From a checkpoint of a small sound classifier.
Model: log mel input, arch mlp_mixer, norm layernorm, activation squared_relu, moe top_k, layers 8.
Training: soap at rate 0.0042, 21400 steps, batches of 128, held-out accuracy 97%.
Data: trained on short read English sentences (LibriTTS-R), 26041 training examples, 105.2 epochs.
Rows from block 5 of a small sound classifier, named by matrix and row number. Rows with one number within an expert belong to one neuron, the router's apart. Each number is 128 + 32 x the weight over its row's rms, rounded and kept within 0 to 255. All counts start at 0. Numbers have three digits each. After the name is the row's rms in percent of the matrix's.
Before each expert's rows are labels from the 100 clips, of 14976, where the router gives the expert most weight on average: "strongest on" is what is common among them; "loudest" is the band of the loudest frequency at the time of the peak. Only what is clearly more common there than usual is listed. The data: short read English sentences (LibriTTS-R). In brackets: how many of the 100, against the usual share in percent.
# router: router (model.blocks.5.mlp.router.weight, 32x128, trained with AdamW), inputs 0-127
# up: expert up (model.blocks.5.mlp.up, 32x256x128), inputs 0-127
# down: expert down (model.blocks.5.mlp.down, 32x128x256, transposed), outputs 0-127

# expert 31
strongest on: voice: male (96 vs 46)
loudest: 250 to 500 Hz (27 vs 11.2)
router.31 092:129110140145081134145145084169073067120066133150155098097128148183128099179103144170136108082135113150113162112141073053116073179091186115104139134123111166125134128099064063086159170186113161118072129119078134142069124089121101108137119071143161151131161124116105129137120141202153133101100103106090103109177084155080130134165127173107159115161171164148119106127081095151090162150135
up.10 129:104096130107112154132102124093107133153103125096135147210135122089139167126130125154202113113127094145178066176114164114172046146118111152100132119120134127090167135131173097175133155102109143000144131131145157130156189119149155158140143074122168199098128069135109137076071135138141094148144127182150099140168187081125107125125119130176130139127112121110129117091178161112087135095095
down.10 133:166138114121144126164147123142148102106103099150124113027104098141104136136167106144154134070119128135098216123145148111148157062128148120165098113197159105148116091133033141093098180152181101216110156146078130127122129114091083171142151187095035123152130144151092107144173107142125134140103093144156133119096110120121143153130150078096138128163081098136122145133126119133111115207174
up.11 034:080136146130117162123151152115138148099190092120062149159148090163099091058157139099067103097125160135155127066122079181123143083109135083100145121130109144159106093147232136139084182114153164196150147143125143107166102115164114099075149195133162128155115177069167131178134156106062099151133140123126158150091110149133103131115109093103100177154159112116091078088158151104106122138110
down.11 032:205085114128122130192105088141106126112111128155136107186116161137149113138130146093134109141157092162128166190186180114161106084112106097091116163142086154086101121125078121145173186140150066090087117120094136118130153129108113094124117082150239172140155160159093144124090098149130129132078127174150192156093182156147077138067160139125158104159122181144121134107093151178131161153142
up.12 064:129119171108121151169149092116139176073137114117152121154140165139126134185130116141167038154104125112153140086101114110116215208030100076140126142090169109080169112113121147130082124113143080100178128129128153138161178140075140132130097079168143142132100139125141122129086131124154193157155123146125127129099100111125123065173180082086100074157113186115119088137112130168142111071105
down.12 062:145144145130135114135120146150140121099110109110124139166099137129083156137118210161158161084108180106113193122143130123080092177171144159155146116166146190096122166089085124113141134118156143152073149164142122119069133120138112133104156250125104157137215073133101129114127116145094108130137102136095101103117153112084156135074096156138132143068156071201095138058112097100114150109185
up.13 071:166146124115113152114192142147157136095106057157110156103121210118133120159126148139117121104126149142174164166103108134023156158093136128078140118159105117107194094103158148135138110199142139171131202088113081179129180117101162084103124118080165099114127120132112159114094142127090160144157036128149138178170108143130109211085097125129130131140130068142123136159094111164135133110094
down.13 063:104132131098095150120125110173112122141103129133190075131157154135137132142144140141079110120151147129139110061178110104219149200084067138198125164125109154082144162120084127076131165069149091078098151122164091044129081129136130133095103159124073095138157129120141185162160152107188131088230157125123131150071095141147129119094144149132156099107102138142128124121154107161141088114129
up.14 069:160115100120112165176125124110122084124160161135078117104112119121074107164174164114118122162142170141160131069188149166015098101119157125136109124094131138094141101093113070102147119109173154141174197091176119134149158148126149111085136172061034139162123125200078106156125101173103125119120093126120125180114099133150141109141077143148179093102097106137144168122107146136138182112166
down.14 066:123137182100146137098135122102147118125066135154161176108134143159128107102117116081158086123143098131098182123176080134215125180138095205150140122103127125131145189113126124056134112113138140145142120123099107106125142118106092142093139074180156141135220089084183154113142150140090148117146161101117149099127081147144105158077127200169103103121145190125152202119150086114077070088106
up.15 065:102113131161129086136103102125149174101161162151132119126110171160135131202094105163224068162071147167149112113117124163101142143150122176101139128172165078110094105151191152177094151117093122208139168100150176106166173101073153090111128097136138128140071130127069150106166155086152096088127115162110079099122092081096076111123147134091095170114151138128104136109143169168147170108101
down.15 052:137104104127062148106130120128098151133168095116099160127116128107085098089145134119078163110129146095149202098154162090164255187132158119142119157119117175108186163090168118141153096112128140117122089109188135176079042065148110130154130160151143113152124128147149101127153122127074103146166173078074180106130159140166154146126121167118073080115083126112147104115147123145123131139100
up.16 116:148059109124112161107111128130135137103040083127075112154116185135119139115207091122153149130129112087148176143129140184118052186135120096125097160139111188142160130139045134134166121111089164085108157092158123131146171123146102094135130103142178115098144135130145161101133158044147125162044161136157172154125198116141117128110088120121104141129112175131153167113094143135123090195092
down.16 119:067122178158123124111114131130089167166168155109126134118115088137144090179087152103102100099102146126161165099102059146129138155117111158092144099110088152129118154130140143122140124175151033195175140122143154114114066165129086166141144127129020159102123141140125096181112123168094155145188171066123083107124098130181144096165161160097104184127141153134125103122105135205152091098120
up.17 095:054165126139133142186131167105094138200083130093122144156157168041136116088194124122159150119080126124112129132147098163128084034126114172101173063154099133125144120138175139172102163168095115098129097118138107137125159127106156099151171087126063128092180105108132126121094138123169120131063176136113178147113124172151108146086169112123143102141123124076109162122200114174086100130122
down.17 090:173108122113133135177127142123114109076114113116059100095156118161135166158149163190113177128158126149110067124193102112151052137086158178099127099148181125143153101083074109046153135166163102159154104126103159070118091123125156176125091200126118137152168149093112125099107088209167135118120124135157120134165146125133127178106077137093149141133077155072144109152150140133084106182145
up.18 110:130145123124150149126131121150106146157147151123114112016161145089110123138162126129133079128144117135142064134137140110129114073125141106188085140110125100148215144151082140149109163141076154068143108138147129109130183144169111186084141031169157042165090106094132127165057099083149146098167118140173152124130156115133128171110133101174117126138158202114097122139113127133063151144123
down.18 101:137077117148106162145113159146156092089113088153131134157059114111162109171124094170136094092145158112096142123105122104181131140117120127192143129106127121122111115095150137142089163114120121241085115133094117164110224131102116181143141174114164174087180106122138073055160119141078165217085110128136100112113154150115152122177154048116109149099117136094109150151135132119139153154171
up.19 035:101113122137153099095070197161064125155160141182131105145154169182153109112126165098145097158125136122155099171121129149115164145119081129134130097104132117091106149080076112101081141137121114109078093166112113130174159124173105063091167233122100089158141150178167075144112073110125108145134108154208140177090156077123107136135114116140073127188092157090072154125122106134121118132096
down.19 039:113101168179126168110155139160131129189101159081120146114135147129136119101082133168132084175107148176041137147145143140133055164124157135156102121125189108137115163099107159108182081106120042120103137129153245110132085120168113136099121096114138119110153135151103088146135130106107170154124060111139081104135100086140177173206133112116130135123107160144102126135199104144161084124147
up.20 061:094174120127100121239157168128094084148140137121204097143153114086151187122133163149100114118088128158090112091153139142116194097153123037066130134123163153148096155139167123118099059140131112120175142135183153092124154135084122093154126120116176138134084102114124151137149108054143095102171122069140141100109149123135143087122184127076116091117151087082197146160159137145126127147146
down.20 063:122078139121147149140110141075103120117152112141145160104138145159159107148119126197145145123126157114078126097143096133159000116102105143164067146124164087057156113108060064103124081114089136155095131179126114144114088155113144100167130116159134118113144105134131092149129093113194141132095096157077138152155110133106181122105096174146155137199174151103122120139169146092076136155127
up.21 217:119088147134137157101149135118112095130093121114131152143127127129151109108172165173188101112121128137151115133121112157083107255104103135066121100181145169109139115146092097095158115163124056123144114143148104162135128128097154180137110125153218176093175114129174150138154138120112139146000134102154135123121136118104167139118090090106152121160111156135165141093070129127136112133156
down.21 228:118150166117136152097114156100143166124143097149110125225139091123133156172092152061113145126106203109103107158116079130133215123127139115189136150113118167131100136137112151067122121158173188200158097138139105093091110109093136064139143188124041078156137123170096111138142094073141113125187103120084100152116065159116107111140125153147124185094132093093124140141159105140132129091110
up.22 051:198116127117072167174131125145115153130177120110116133099144063170145130149131169149140077102055147130100123092128110096031146126118140087118099109085139129089152178116168116125112082101110131127086154154142123085147139155101181086118127054165112117134139144031073133120089109190113132124032109142094140142146115162150123130120163117124125136148140103082098127157085201135162106109143
down.22 048:089144109134127123099142130181098114143125132116143133131093187110106107068073117111140097159142166156063135167164146163180113163116105114154110128170177136144134099096092140101121124081127066109192060156121090132103119109140111199146113175144146163093192148147116172125120128051144142139204114164128095167076092106099066129125122138108118127077124147122168202067162095142101086149119
up.23 039:170130114110138100145006109114193139104126087108105142129108118071158100162216118142093150089132106106106132102205165153132165125135170128125149151145097117102129160166196119112131170107108124083155148100172130137123081123150172122116132131141140070111119129130183109142150163113117132131134136090130103137117170128088157109043144107175158158154138053091134203120155101142103199138139
down.23 051:078133148140069122133111142132115068118169127148143104193121125115188074141181124126109067157100078127053126115101182106167103134122128085105105109148110137102145084125099097108152144098133133127112128164148072137117065119136131140053173117067136166104091129150157124105106147199174128109116128120076133078141161114098128178097153166180123152160148186140133136094076179094206088119139
up.24 060:116128116163096127143119100139157117082109109116108167123165165128101123118110135110129164144186133141116145176096112197143134205074138098141095124133149192144084137122192097151123146079164150135087107125108092137095142133108128109130130159055138089152222147164110132075192174087099181085134157135134130085123117058144098146175125160074077111119073182087120115156155126090170093092135
down.24 051:101111177089143102120133112083113167164089140114135182078133137145084136100104124137182081142139147116137133081144134067170189113109103126055142104114149124121156106164074118119116127188138193123138120152184101117118178117149211140108111080146097135087075155086089126153133092128177139130054160115082143125131187164094181100113119187144126126087159069100151157134115118170120094081150
up.25 133:181058143144124122164139147108108174153101097158152153111134105103158111133094151077140109110130064111156146133113125111105127209114137078032090111123082124156153150115070182087088176174115126122173137144115187174143089143102134095125128158184139088177177138107145132138139102138102142123048131162114090102127092148147125141174196132118127120205136101126129159138048107135095128108108
down.25 124:129167175142110106112122110113142122140114151066155135093131144128127184133101111164113136150118241132079071142151082155133159047132098155230132145154133136113136146090154084114133144126165199171106127155145049116114204098107117121102139136093163136083154122127136153106156109114078115128102138106094108121104062115112136142107118123127161162064087109108145111118157176179181125097097

# expert 24
strongest on: voice: female (87 vs 54)
loudest: 250 to 500 Hz (28 vs 11.2)
router.24 103:159143087154141179129025114160158124156170109113108093095161110156110055137100114181108067092149110145105148134139109148133108143055100082137068123177133172106164111113093130114116119177136152144140164091139142122106087092155116101126098145135159130114181161119086086118161186140133108099104116138127172088132052154093147181080086134126082114052078154120158140101126144159080101097147
up.8 028:149148160043168127145099146138140134081134159080178161125118153141112157085065148115116156154121125143150141105153092128152143053128168153068106160115147133073153136089149129175086107100093110191102130137118132174184130114074216172172125180189155114187085094140148096165096099139158082147114098106091143156152154101130192088117081162126153153146128125138109083146159126143117131168137
down.8 037:103086107119107089173132126150101120133117127138112123005141101166141135143208111098156111130179182118106059125139067116196119178150094170199110152137133153146144117145063114065163129133136080139103123104120103079151149116098106132144089112100172182124119139107148125072103141147100150127156108188166125103129210155128087130095113139133166122132137115116179145116106187075127127126112
up.9 054:120135126131162110121118142170133104095198166167088078098110148174182164208107129112014147154066109094138137105130114123124044121144127149144136133101116142125126114139109133149145169138076209120069107134121069155149190121171110145090159127102130098141149112071138137171164109133094128147128144131138121094164199152174133063149130135133157149062136123163101092124127090106122146101152
down.9 060:132141137101153101100153136105140086109124207159115110120156137078146147130140114077110146106104104121157127119107086140139105131156144136135090100151148125160166142137044077147161121177119189255107101142117110139157195105148117139121123137122040132127114151106112134078112133178115131052104172143123130182112099116109115110086094181132111104133160123131116130154140137178111131134138
up.10 188:146090091118090147137075110130134138138102106112161109200137123182142089128125124102151112133145086087124133165125082108122164211135146125100119128090150128132146110112156131100145139093144221068092142104064222115114082135096130120121083080142198098171048136119131116104102145235146111140190120142140152125129125161150123144073082163134114102130136199131138114115117134153137154115123
down.10 211:154130112122150114130123125145150130133147138141111115114141132119124154111153132217108110127149197143123098122153113135124002033106119047182137103111128126158120104103157139138129131109118137201146113174164096137125147139159153137171135166113097144107196104102158158111075111123144138158022114108138120139119043118118121128149152207120135176056131119118131113146115172084129116133142
up.11 080:125131124130120148123180125149086079135118145160127106200155155066106158064067127071133150131134047127125170063108160075195134219181103148123100113090109166108098148137131051126145161150151117093128172142103165096148125149091164107151141118105159135058092148133105123147157130168164146096096137114161107095131084165097122091078126125161134111116148169157169148180125156121144105090143
down.11 101:149103107096106091141097103097145119149176107158119147119093138135119148171103121161118137111114184118114206148109109151109212051104131115094136126132166112167130123105149159138159140119073152097193161125131122151124101123233110124170142093124102114140182137105136146132056184099126135171072078144092083108141125148157144126137154116137088178130120108102095055168162156089069095176079
up.12 222:150130102101140143156005116123154133121118122112128111174153160175107164135142101162149073130153047163125121162118144130114163255151134139153100095131141125117128131102116134116098130135170108138184147157129133080113128133124145146122088169169169115112156157144118152123125147071108140122122132125135124137099129125138118136128129088108105147047104161113161120141128145120124138000115
down.12 198:107114169111148123100237133130103114115106148148104111120092112097118133106123148142126194141088255124119149077106078120124101142104118147088150125110084131146120117132127120129132107210113106182088106083130095127138128146158100093143128130123068084108142083131101112160141105181124107085097130135128127107131129107138115125149121159123153114209150085128096097160116082129113127253140
up.13 108:138114092162094121178116111123090090115062149149120089189143086119157137127103127157137083072213143136122174142155123070124127080171140151100159146118107133147121136108141152149153097080159156137141162098105152131130132058129110120122106076137079126098126158156161122169137145250146126081190143090070122158113096153056113154163149081122103129093170096144126111155126171145079145088148
down.13 108:132122115110120201151118111134129107138139110140135136111145136125131101147147145099135136108100097143133073186090092190147230179116092098164108136182146127116161168175224144118134146086093111029143145114136167147129132189078076062153145108124173089099122161119149109179127107078155127164141116131133126131134105148147122098098100160160137154076077115160090085130114152191107109108092
up.14 020:151133110124145173144128146141085131110128138127129154142080140138136189036149098077081149144124093149143077132125166139188165145144124151081074087113162105197107129167121145158120100107138093155107146129150074115136125119137116125096231081180134105082129072140114106105120157186114130132091131151155138158144160128089111093158141106092183160126082112153192119156166126066098089145208
down.14 022:189116072151122142147076141132141079124109127171139139127118120102124113158140120165054123158181158128142165158134155158118029082080111103125111139159192123114135120207082115170166133065108126168095081124131123065180030108106159126100151123079119129134055136118162104129115129083110133147153075128114122119126085123154146162128094140160093117075145153164127152130068133096100119128105
up.15 030:114106148150143110143189101067148132034048143096112102148113164129123161171153119141099150109115087077162100066126152124125140126187142102128112134158146167134141111124022105182051168105067119154139141113107130122155141149189126116148096115127145176165151154078132183141142140158078068074143144163096147120116113164112142162125154107144152102152115091158133159141162151194102137118141
down.15 030:159142163126121106148096143114084155148160100110049181206188102151130145093060143133133070121119162115098216079128112100154215116162065130186107133103139188100083109153140179109161124092098092079138116133121138096148171143102128108138152143117140092100068136116147115128195076088169115127075125171093125144134120156112156118117066168164144111154132132131117147146133138125135115149096
up.16 058:156095122184127137139079138092130082134133071110115117174141128102112061154138135147094093130136145122182151092130165093081156078119140144050105082109114091157116168115155090120091125110169016174144174114146144180151111142167090195091085178107109103185126146086160125062136146084123134163064138161132146111165132120125184163104125142085124102112124138148134122151085162131135117172119
down.16 065:153124137092125111150133103112086136109101119144104084196136120082163102159113116123086092120128130157125087143142112200175172042087137126255139148157128169107128114134179142175148085141053179114129111135140144061127208145125120067106090119140095161137141099112149185126122121128181172102079137103109105114118110115132114135101119121149117109124110112155122109073126174151142118165152
up.17 175:152127130155141135150094099145157150135141210158098133000121167103156150183145149135151138108135099123153140144113120109146115149147128173089129144116153129100144152126108124090111129151099156131121167127167145143111106137134189113094099136138162103119148147126118141127122120141122155149146165114171130160120049136133141125099136159102116114092157135108151144136171138129168132119161
down.17 183:130145113114115092118144176131141113120143073095133111255087075126130171115089116113133082128128122108151080136113137128138096128140102082119161108156145128114132122124117104200134133095132196160132123099098104135155147118113091185130157160150241152185141146127108126139075098155093161115182145110151104101157096100117083123197119126117117114155053144125111125138107145103109131158153
up.18 099:182169138108104120122093174136159132122143093093095149206137156174109114119116122196157100102111029133088166118099107090146131070055046159135091115151113118134149132127120141188148136113064161152145110093104123140106104135129136117136140146138144137123132110095108103128095118121139140153255082165105143117122184138141127130094185178118145135136168137101149111174122106121139149097163
down.18 106:085118100140163153111110132119083101114089110112127122052153101061131128171115126083099153191079193116153118136103121117140204087160147148199136093115104125152120097116197071104133119207164166063141132189140129141116102129111108126142119178105148159113125206168113116129167128146097089163119170112123138117141139144147150122143141131128069169076092101148155187083138165145121119094071
up.19 026:062153137138139130130136100075147142156106142135184139136128131080145101090062125109081081135103120099145155132113145119139119089163196119115088119092105146125134110151110157140141167168112106180138146116109137165130197099097141155094151088088101112138132100118150090116100159140079127056116158116142112190127125146129128076184197000137108121153132137140091144138174087160110149167152
down.19 021:175124159091110128145155142139139097101142126134119109052086087125104183157158098116161078121117120115118065148068184185161148127164143099148148094104053153118139104102142112160140121114157151121104173115151157179088099133104108139138129151134194107107092182152164081163141124074136155118047098142108137150123063137103086150117119154179039111051134138143183153124117137162120149082123
up.20 039:140144185149121138166085152146120127128130087143098093196145125066136060143054163187194128077129141110122186164128170060102122130069121133120139130156142128146114124115089112079143097183073047162158201129130206137106111129167143137143104136134103161183123144160114144115139118094109140167097095169139154093140147146125150133132128163090091100129112066093105178147159106137112102104166
down.20 046:105124120118102129091106143110134115152097087124129115156123113166175145142159118109095096152136117116143087120115131141138193177156134060112152118173112115115104158141152109133139111199158255050123095138142102104126180125028111116072159112156113127140075134104125159153093100180127155111136128131138131100108147107140133175128114107137091141120067200129148052115114213144155139152118
up.21 062:127145068214129137080075093199131110059132179112153093138133138170130116114144118079090153142134160132163119091132145110083106105095156130143129146117145133152131106138126093104056088140148082109116126144088108118113122173139129137148166120114025129085228125121108149092103100197111145125201133119138137131149116121117107065131124184111074137140133142189119142110161178078145146138164
down.21 059:140133121120132138121181102114096149126093105129105128103094154120082177170115116174075080141095107129152095114132133096177128188100094128117110090139125055125153111130196091153134146241129089130139123120166132098168162128071159154107074086193068149181126155074149184136165124149124084133194120106158179140117143109104104185137089157145156085127070124101127117096130133101102136092143
up.22 055:102115112101145118127145152080135090119079124118175133124135131113110138159196123094143171104101142117124083109070142177181191133105112131156128163056155097143083112115151112189149140172138053162138100161135120140145102115154111127143107097144123129149162112173141156135156190106125188164058092188081094105116056151138081151091076169127112107150107141086181145208114178100151126135112
down.22 062:140129166130159105108110086131139156157203117134120138168151135147140131091126166142119097117213008116076131133159152108088118124114143123097117136132153104116141160158142156095121151044084181122135152111100101122133064133066122076112132182111169071114138157118117090135108132079124146167089121117077132160135193141124153091153148069173164099107097155158127195110148130160117169159170
up.23 117:098148119136136101092095121083146145163124125132102120103137093116139100145141115209156100120099112118150161120097121090113185141165139091150123141156125127136086156156109124186175124172163154061116196127094099056116156121138074120116142116124213145162255129118139108135107140074105177109173130098121166127144093139105168119143128097135127076150037167093097134103138167155100132115105
down.23 146:146121141110144127198122118151101114091105178131123129105130165121123171116130157027101157142134102138082108152116147224137125058092129119085115147119109113105164112127149109073124155097146080211135113134168184156149056127146198147131144112109079071147026141136100130133110092122153096135120133161118132097130151124144099116120107180115151141141175084132172158156117153054154143112138

# expert 14
strongest on: voice: female (96 vs 54)
loudest: 250 to 500 Hz (28 vs 11.2)
router.14 097:163110163120176106168110095170107072137124118156115100104153122179112057188076165141168109083165154168106134135155070049143078174109147125083168134153121137100117141120073151116145150173122164128112105130143161133104121158155131087153103116171184100147151169150119106196172124155134134138105102124135131035105139161080157132130114172097189141107130208183138093100143089141138119142138
up.15 034:164109134124150131089206143135135144128124165096135100135192139139186124090129146160112137144123139112151152097210121196154040117130143088160154119182130165179117119143150136098179074094132157156115115140108129161179138106044099158149122158112125153127076123098108116161106162123168161110125016117109118132104166178125140117144151183099130112111171104132112181141070138083092139127092
down.15 034:126191138106073134119127127145190126113188108117148156111150116117104130142060114149161126090151136121175159176189098096100086122114105068071115136187188115101072138124074080094131186115228072156120108115103132164158099135128104117124158126132089145131104136182092126125173135050118102108077105163103103122143121114113090106141142140202115111146115192154116139138139135103149117159172
up.16 202:097113132111146115158195107097142102116109094084119134125152166153127191157093114186158136122132192131164128145115117127135016142124093074154139130127114134113112140136101085113147129104142117117176117132123084144135143150152168130141166123123166081180200160130132125129114145099125185111000128116155093112132129162110143124102081085117152181082157103089117104094098148109191105127175
down.16 228:175177112141141136094131085147151135160150156116122152118077170118122111171114116131077113129144062119108157118076089159130255160142126166133122133136090179147107126158140190102159104177115232142080136078145176123101042106100101102163073112126122117120146107124097099123108126123151104134155103130083114112100098149106179126104141139064134113134117187150124165119136126145112129135091
up.17 069:069144165111114122101166139118144125104124215088157137159091103164147130118170100096107163163133106130135162133119168149048080124151195147113118132107145107125152142158166137147129197085150035133106139101068164119106135149121159133088132139133128150156078066156132143031130127107128118110151168143149140216129156129159141105144142087114126147084139039169157132108114166102118153146161
down.17 063:133127142147142099130131109131150115117142049101066152201132151096129104098086132135145120158117130134114172077183126106223145100142129145217118060120112135120123133162106108136097109143107207200134173176088145138133105108105102128168154083214168163160149107101133081158158123115138108141127121134172145126120082139103110136108100093149143099109120125089100215126129107166089108074156
up.18 130:175194139116097100147112143089135061094135155121145132151106171179147123146089102102111090124126141121150108103136055063073150125167136125216108122154146051164115113136184120149091122136043146117203172131136127093102059112129120134102166160103122120157161101136109149111216163129147106205105127124150083167138111113147128142125116119150102163099168109156140122158088155095145091141117
down.18 127:134077096143119133126124134115114145135188114147098161136101136101128220159126153090159147132171052118122166123117164130223198126090131182077108172138137131092133128162051127098215127070109104098100147105125050125138136104106116125150145165141110114131121162136125129108111116171134114068132126149100127167098050156081171144083104137120089101142153123139133104138169115152167178086120
up.19 061:130145124137087149148165159113131115108116171116132115053104096219127095098090146164162144123131183148135117094148119129191025179178167107180113138138114164114174116088091099188098100117167006121138165137152089112139198160132163150129144149099147092128154176136104154117158106174118136111124132117149130160134137135136150148086087121114096164130123067109139126114110156099137154103168
down.19 059:162131122105131135103076139125145178121122068066129132101113131108139165145135131154153114141111127120139134153105117092165187129110147156106157079146092141117092114140144157049148082122103255145140088096183138115136050145111134095115109135114130106152126083108157101115167118085133129136168115131100121125115104138147160177092131112136160121174128228135098161135132140154130108086126
up.20 058:133142092137141121155121108108123090109159205154143165081111126139106092134081188125137147162100120130134170086132099121090032115154147084121115136111124136152129118112115176189167113038174098155172088137122142109113098122168205094122161137150143105053024151136156144142119144174107097162134124110101139141094114116144115134129123145135071167112141144182115062146088105085151165088119
down.20 053:135152172155114145107109178163183150201110108152129120122105107130130203113128084123081063143131180163103203101101124099151050104121088153156103178140153151094131077128118119113117107152145205107111132138131139107130124147079120154097102042153108109123093187089131166108089143115087138079132138100142100174106130141110128134107156137109189156152175188110125169150185171127145072141148
up.21 205:134080133095094166180136137101129148118158158120125137000163169143125156136126105133112138160169178134101148102126128137189070137172124113110114173119091123112117136115140118140125078135125255208108076102129134120087162133120076103120112160127146067151108114139111144170170150200122138104162125144119114145122111126124120114137117117091110095121100097102160154136128191191103148100134
down.21 250:124129155113140137108128074166165132098158102152152131252154130147125071109124150167112117118133092107135107165133117132137164093101113141234141087134116137161114162129035100093124106027147073104156100174133119147099125092129163122126166096122187126111145101102157139110164119181138103212133114136162163155134077123142144137129114160152150139155112126143107118123119098068076082128125
up.22 197:121077145089121105131141154110132121141119095121110126175145140105149093112084140155163150110137100113130152211161116065144158143161101117063138136156146116171165089153109107060129116094134178148122155100065072112167165114160175148143157154118151131112185121164121144111205136086116119138104100124107138139165125124132100138092161151099118107087130255086129143077171111074094138100108
down.22 229:158157125143135157118116118147114141181115158095135104172123089174153192113147130117077177192116165100129134088170115138088127108143096131136092166109115187125096111119130110152153122123139134123106088177181139103125067140080164116145159121191108112124107157136095162135127118207097158068225156117120100152104083124147155137149101150140082149048106102129134066111126216109116079078110
up.23 123:098127168176115145108109139124159106121167137120104123024139110078120130114174120138122142116149145128112124135108117186134030128127094185125117157177121136179142142144120110145157136087146161109143129095129131129119095112143077086117133200136087225123173091141119106083180092099092154148220146123097143135138148117145126129101121107097160110146034058134107174156146161159131116174137
down.23 128:140142125150119146162117135146129131083082110092163125255153146088085176086121115123125118146084137116111142107128197110126133220095104103147114124083118118134141114106148087158126150123103109050155148140184078142151096124130170168121128134148181069134095135168125141095074172179125108166186117129127114145097174105131106102088151100114135131147141111122127122126093122134114163052105
up.24 042:096143137096097156150167183203157170155154175082112167112121085101128089074156097142115088132106133123080115099138129169207143144135147147122125105137118150148131118148133128155151139148107142162123151135143172142111104167146142201093123139081132071170106138233132145091201157109129126179107207184122123160130093129102069156106146098156164151105168074109123118160084120094136107086147
down.24 041:136099132100132128164145095103138129072103114130144119143126154134138236134096152111135106147144126150153102124081113105106017138106124110119155102134114157143123148140168115114085128056120120089106102158153147140165188146129162130111114131203158191096141106113154133156070118114153156151099207128130113181136171125121086119134079053108087088107205139111147084131152181083132150080159
up.25 066:130174119072093161137074119150123104114189151132137154165149141115120109195186134134105158109139121089151113203140154183197098159143089178120115139094141111151149090180146071068178167126050146050118132080146107106194091130124132197119134176097109186136115136099158132134118111157123117126045124176120159065129092125149108173123119120124120135114149134122099144142128096116124147096128
down.25 065:120175114190110087162150144090110118092106188149135118159094131107104193102125158119143111126116138150153199118090097069141180092079145124100148114149121110145130090123135146125121119179160038087146152110141091129125215117146120084152075123149144062143153148117086093129116107129117127139201109170122163152181194136102188184105110114130106089120067087105139127096142155165138079156135
up.26 140:173050120120116134103152150146141128061136156138110138020171141184114130167194118136092141156120169146115148088155065160179110088179182095185090128146058152130139123145063125168116122154141191124117112107067109112093129144155115120120105130178178172079140146108118076094169135098171144140064163080089118131120111140097124135164143122136157109100094081132136152120152115146113120131126
down.26 152:084184132128123119114144138118116088134126144121121137226103118083128111117104120146142086101124104092143159140132165090183189188111107203156126115105160077130145120112143144046126145127135085112114147163168125090139211096112146173086175110101174126080111163112120135143089076156105107180100076129162121152149210122167127125109121118155130114116148093105133140182093050140083090150107
up.27 061:172094123120127161153143104139108100167114171086122194092129166117165141075120109113085104138141133129086097102139145160108055115187128094145086146097116163142160111090148140064095133135115173198142109174125127110134152173124183110136145088127206142088171185125165153155109157166131149127108109133098129119128006118145172142147105110126161091091161100144103130140068106137177140090075
down.27 065:105183088116129142126169126109166178060181101102099107229145121127154135129109134139146152136105107118147128153097124195181205088075077147087110127127161128120141118142117113161149131095168113079167166164117180114119135113128133131112151099136177154135088082101097130099119115104148093121157119122143136126129051126098129089132113154067110109170079105067138108136171133100055040162114
up.28 080:081135138158152116119127127158161123122159151147157119000161192122164135169062106145123126159100159151157157138175147131114085129097153156080110127117117086084199154119127118108131173087134092161102169117136121121100101119121110084116079100152173118145118136082173157112122123148095149072130099166118120167121134157165138171166115063129206133177109103081116170145123158130140134109158
down.28 091:147136108124136087148112137174074109108109099179121131069128163138075130184151151122125130108187051153108140110111098089152203099137121152201144118146132095127121081092000132154143136067077184187139120102125130120140149143077105154116115149164128187146062110159124157121144157115120124164158136140096121124116175132167097103136150170158114134165136162126105191120129138155119110113140
up.29 174:158132143147128097116131111146097126152145137115118131192161116119150139135144141109101123116125188137102114100127072096135123147111141125143116143119129130139110131119207153070138131153096080173148073149099168124119050139180105159111125120160146132113073119159117145126138117122135095254255117110134101154131103140109119109081077105126142106090094136130151127141111137152147130157088
down.29 161:118077142141103140150108173125150114116109117116129121103118101160125116119107110122171111091108000102125093170116137165092255182090080152141119103097150138126128160130062125117146131163172119090136161152136156133126207135052102125122144107134108162147127119121114121116100128135146123122040118124153136112124121127143136145132186145127165149155176115135150182142130113105140094149140
up.30 068:171130068101101079110101146153167139167118147165074095104168113111141098072119114092058177164182079140149136094145136168095122123183167134156154162161065139153095135109133143137113072053131115036174147114146149113098115148147127113129118096121093098151103125075139159123154135128162177170192137107109129116115154139102136125098139122082098159158084108086077167213119127083151121134117
down.30 067:127138132105139124102125135126127158075118159121170154107159128107087162148070169174132126075137243110136205156110111074151047187079128145156068108161160143123180125115080089119144145191152124219130123068089082123135095110092121137144160089087136183110152136118098104128165129156132097138146135132120123095129129144087081125113147104124128137127062099160115081133097129142096095133140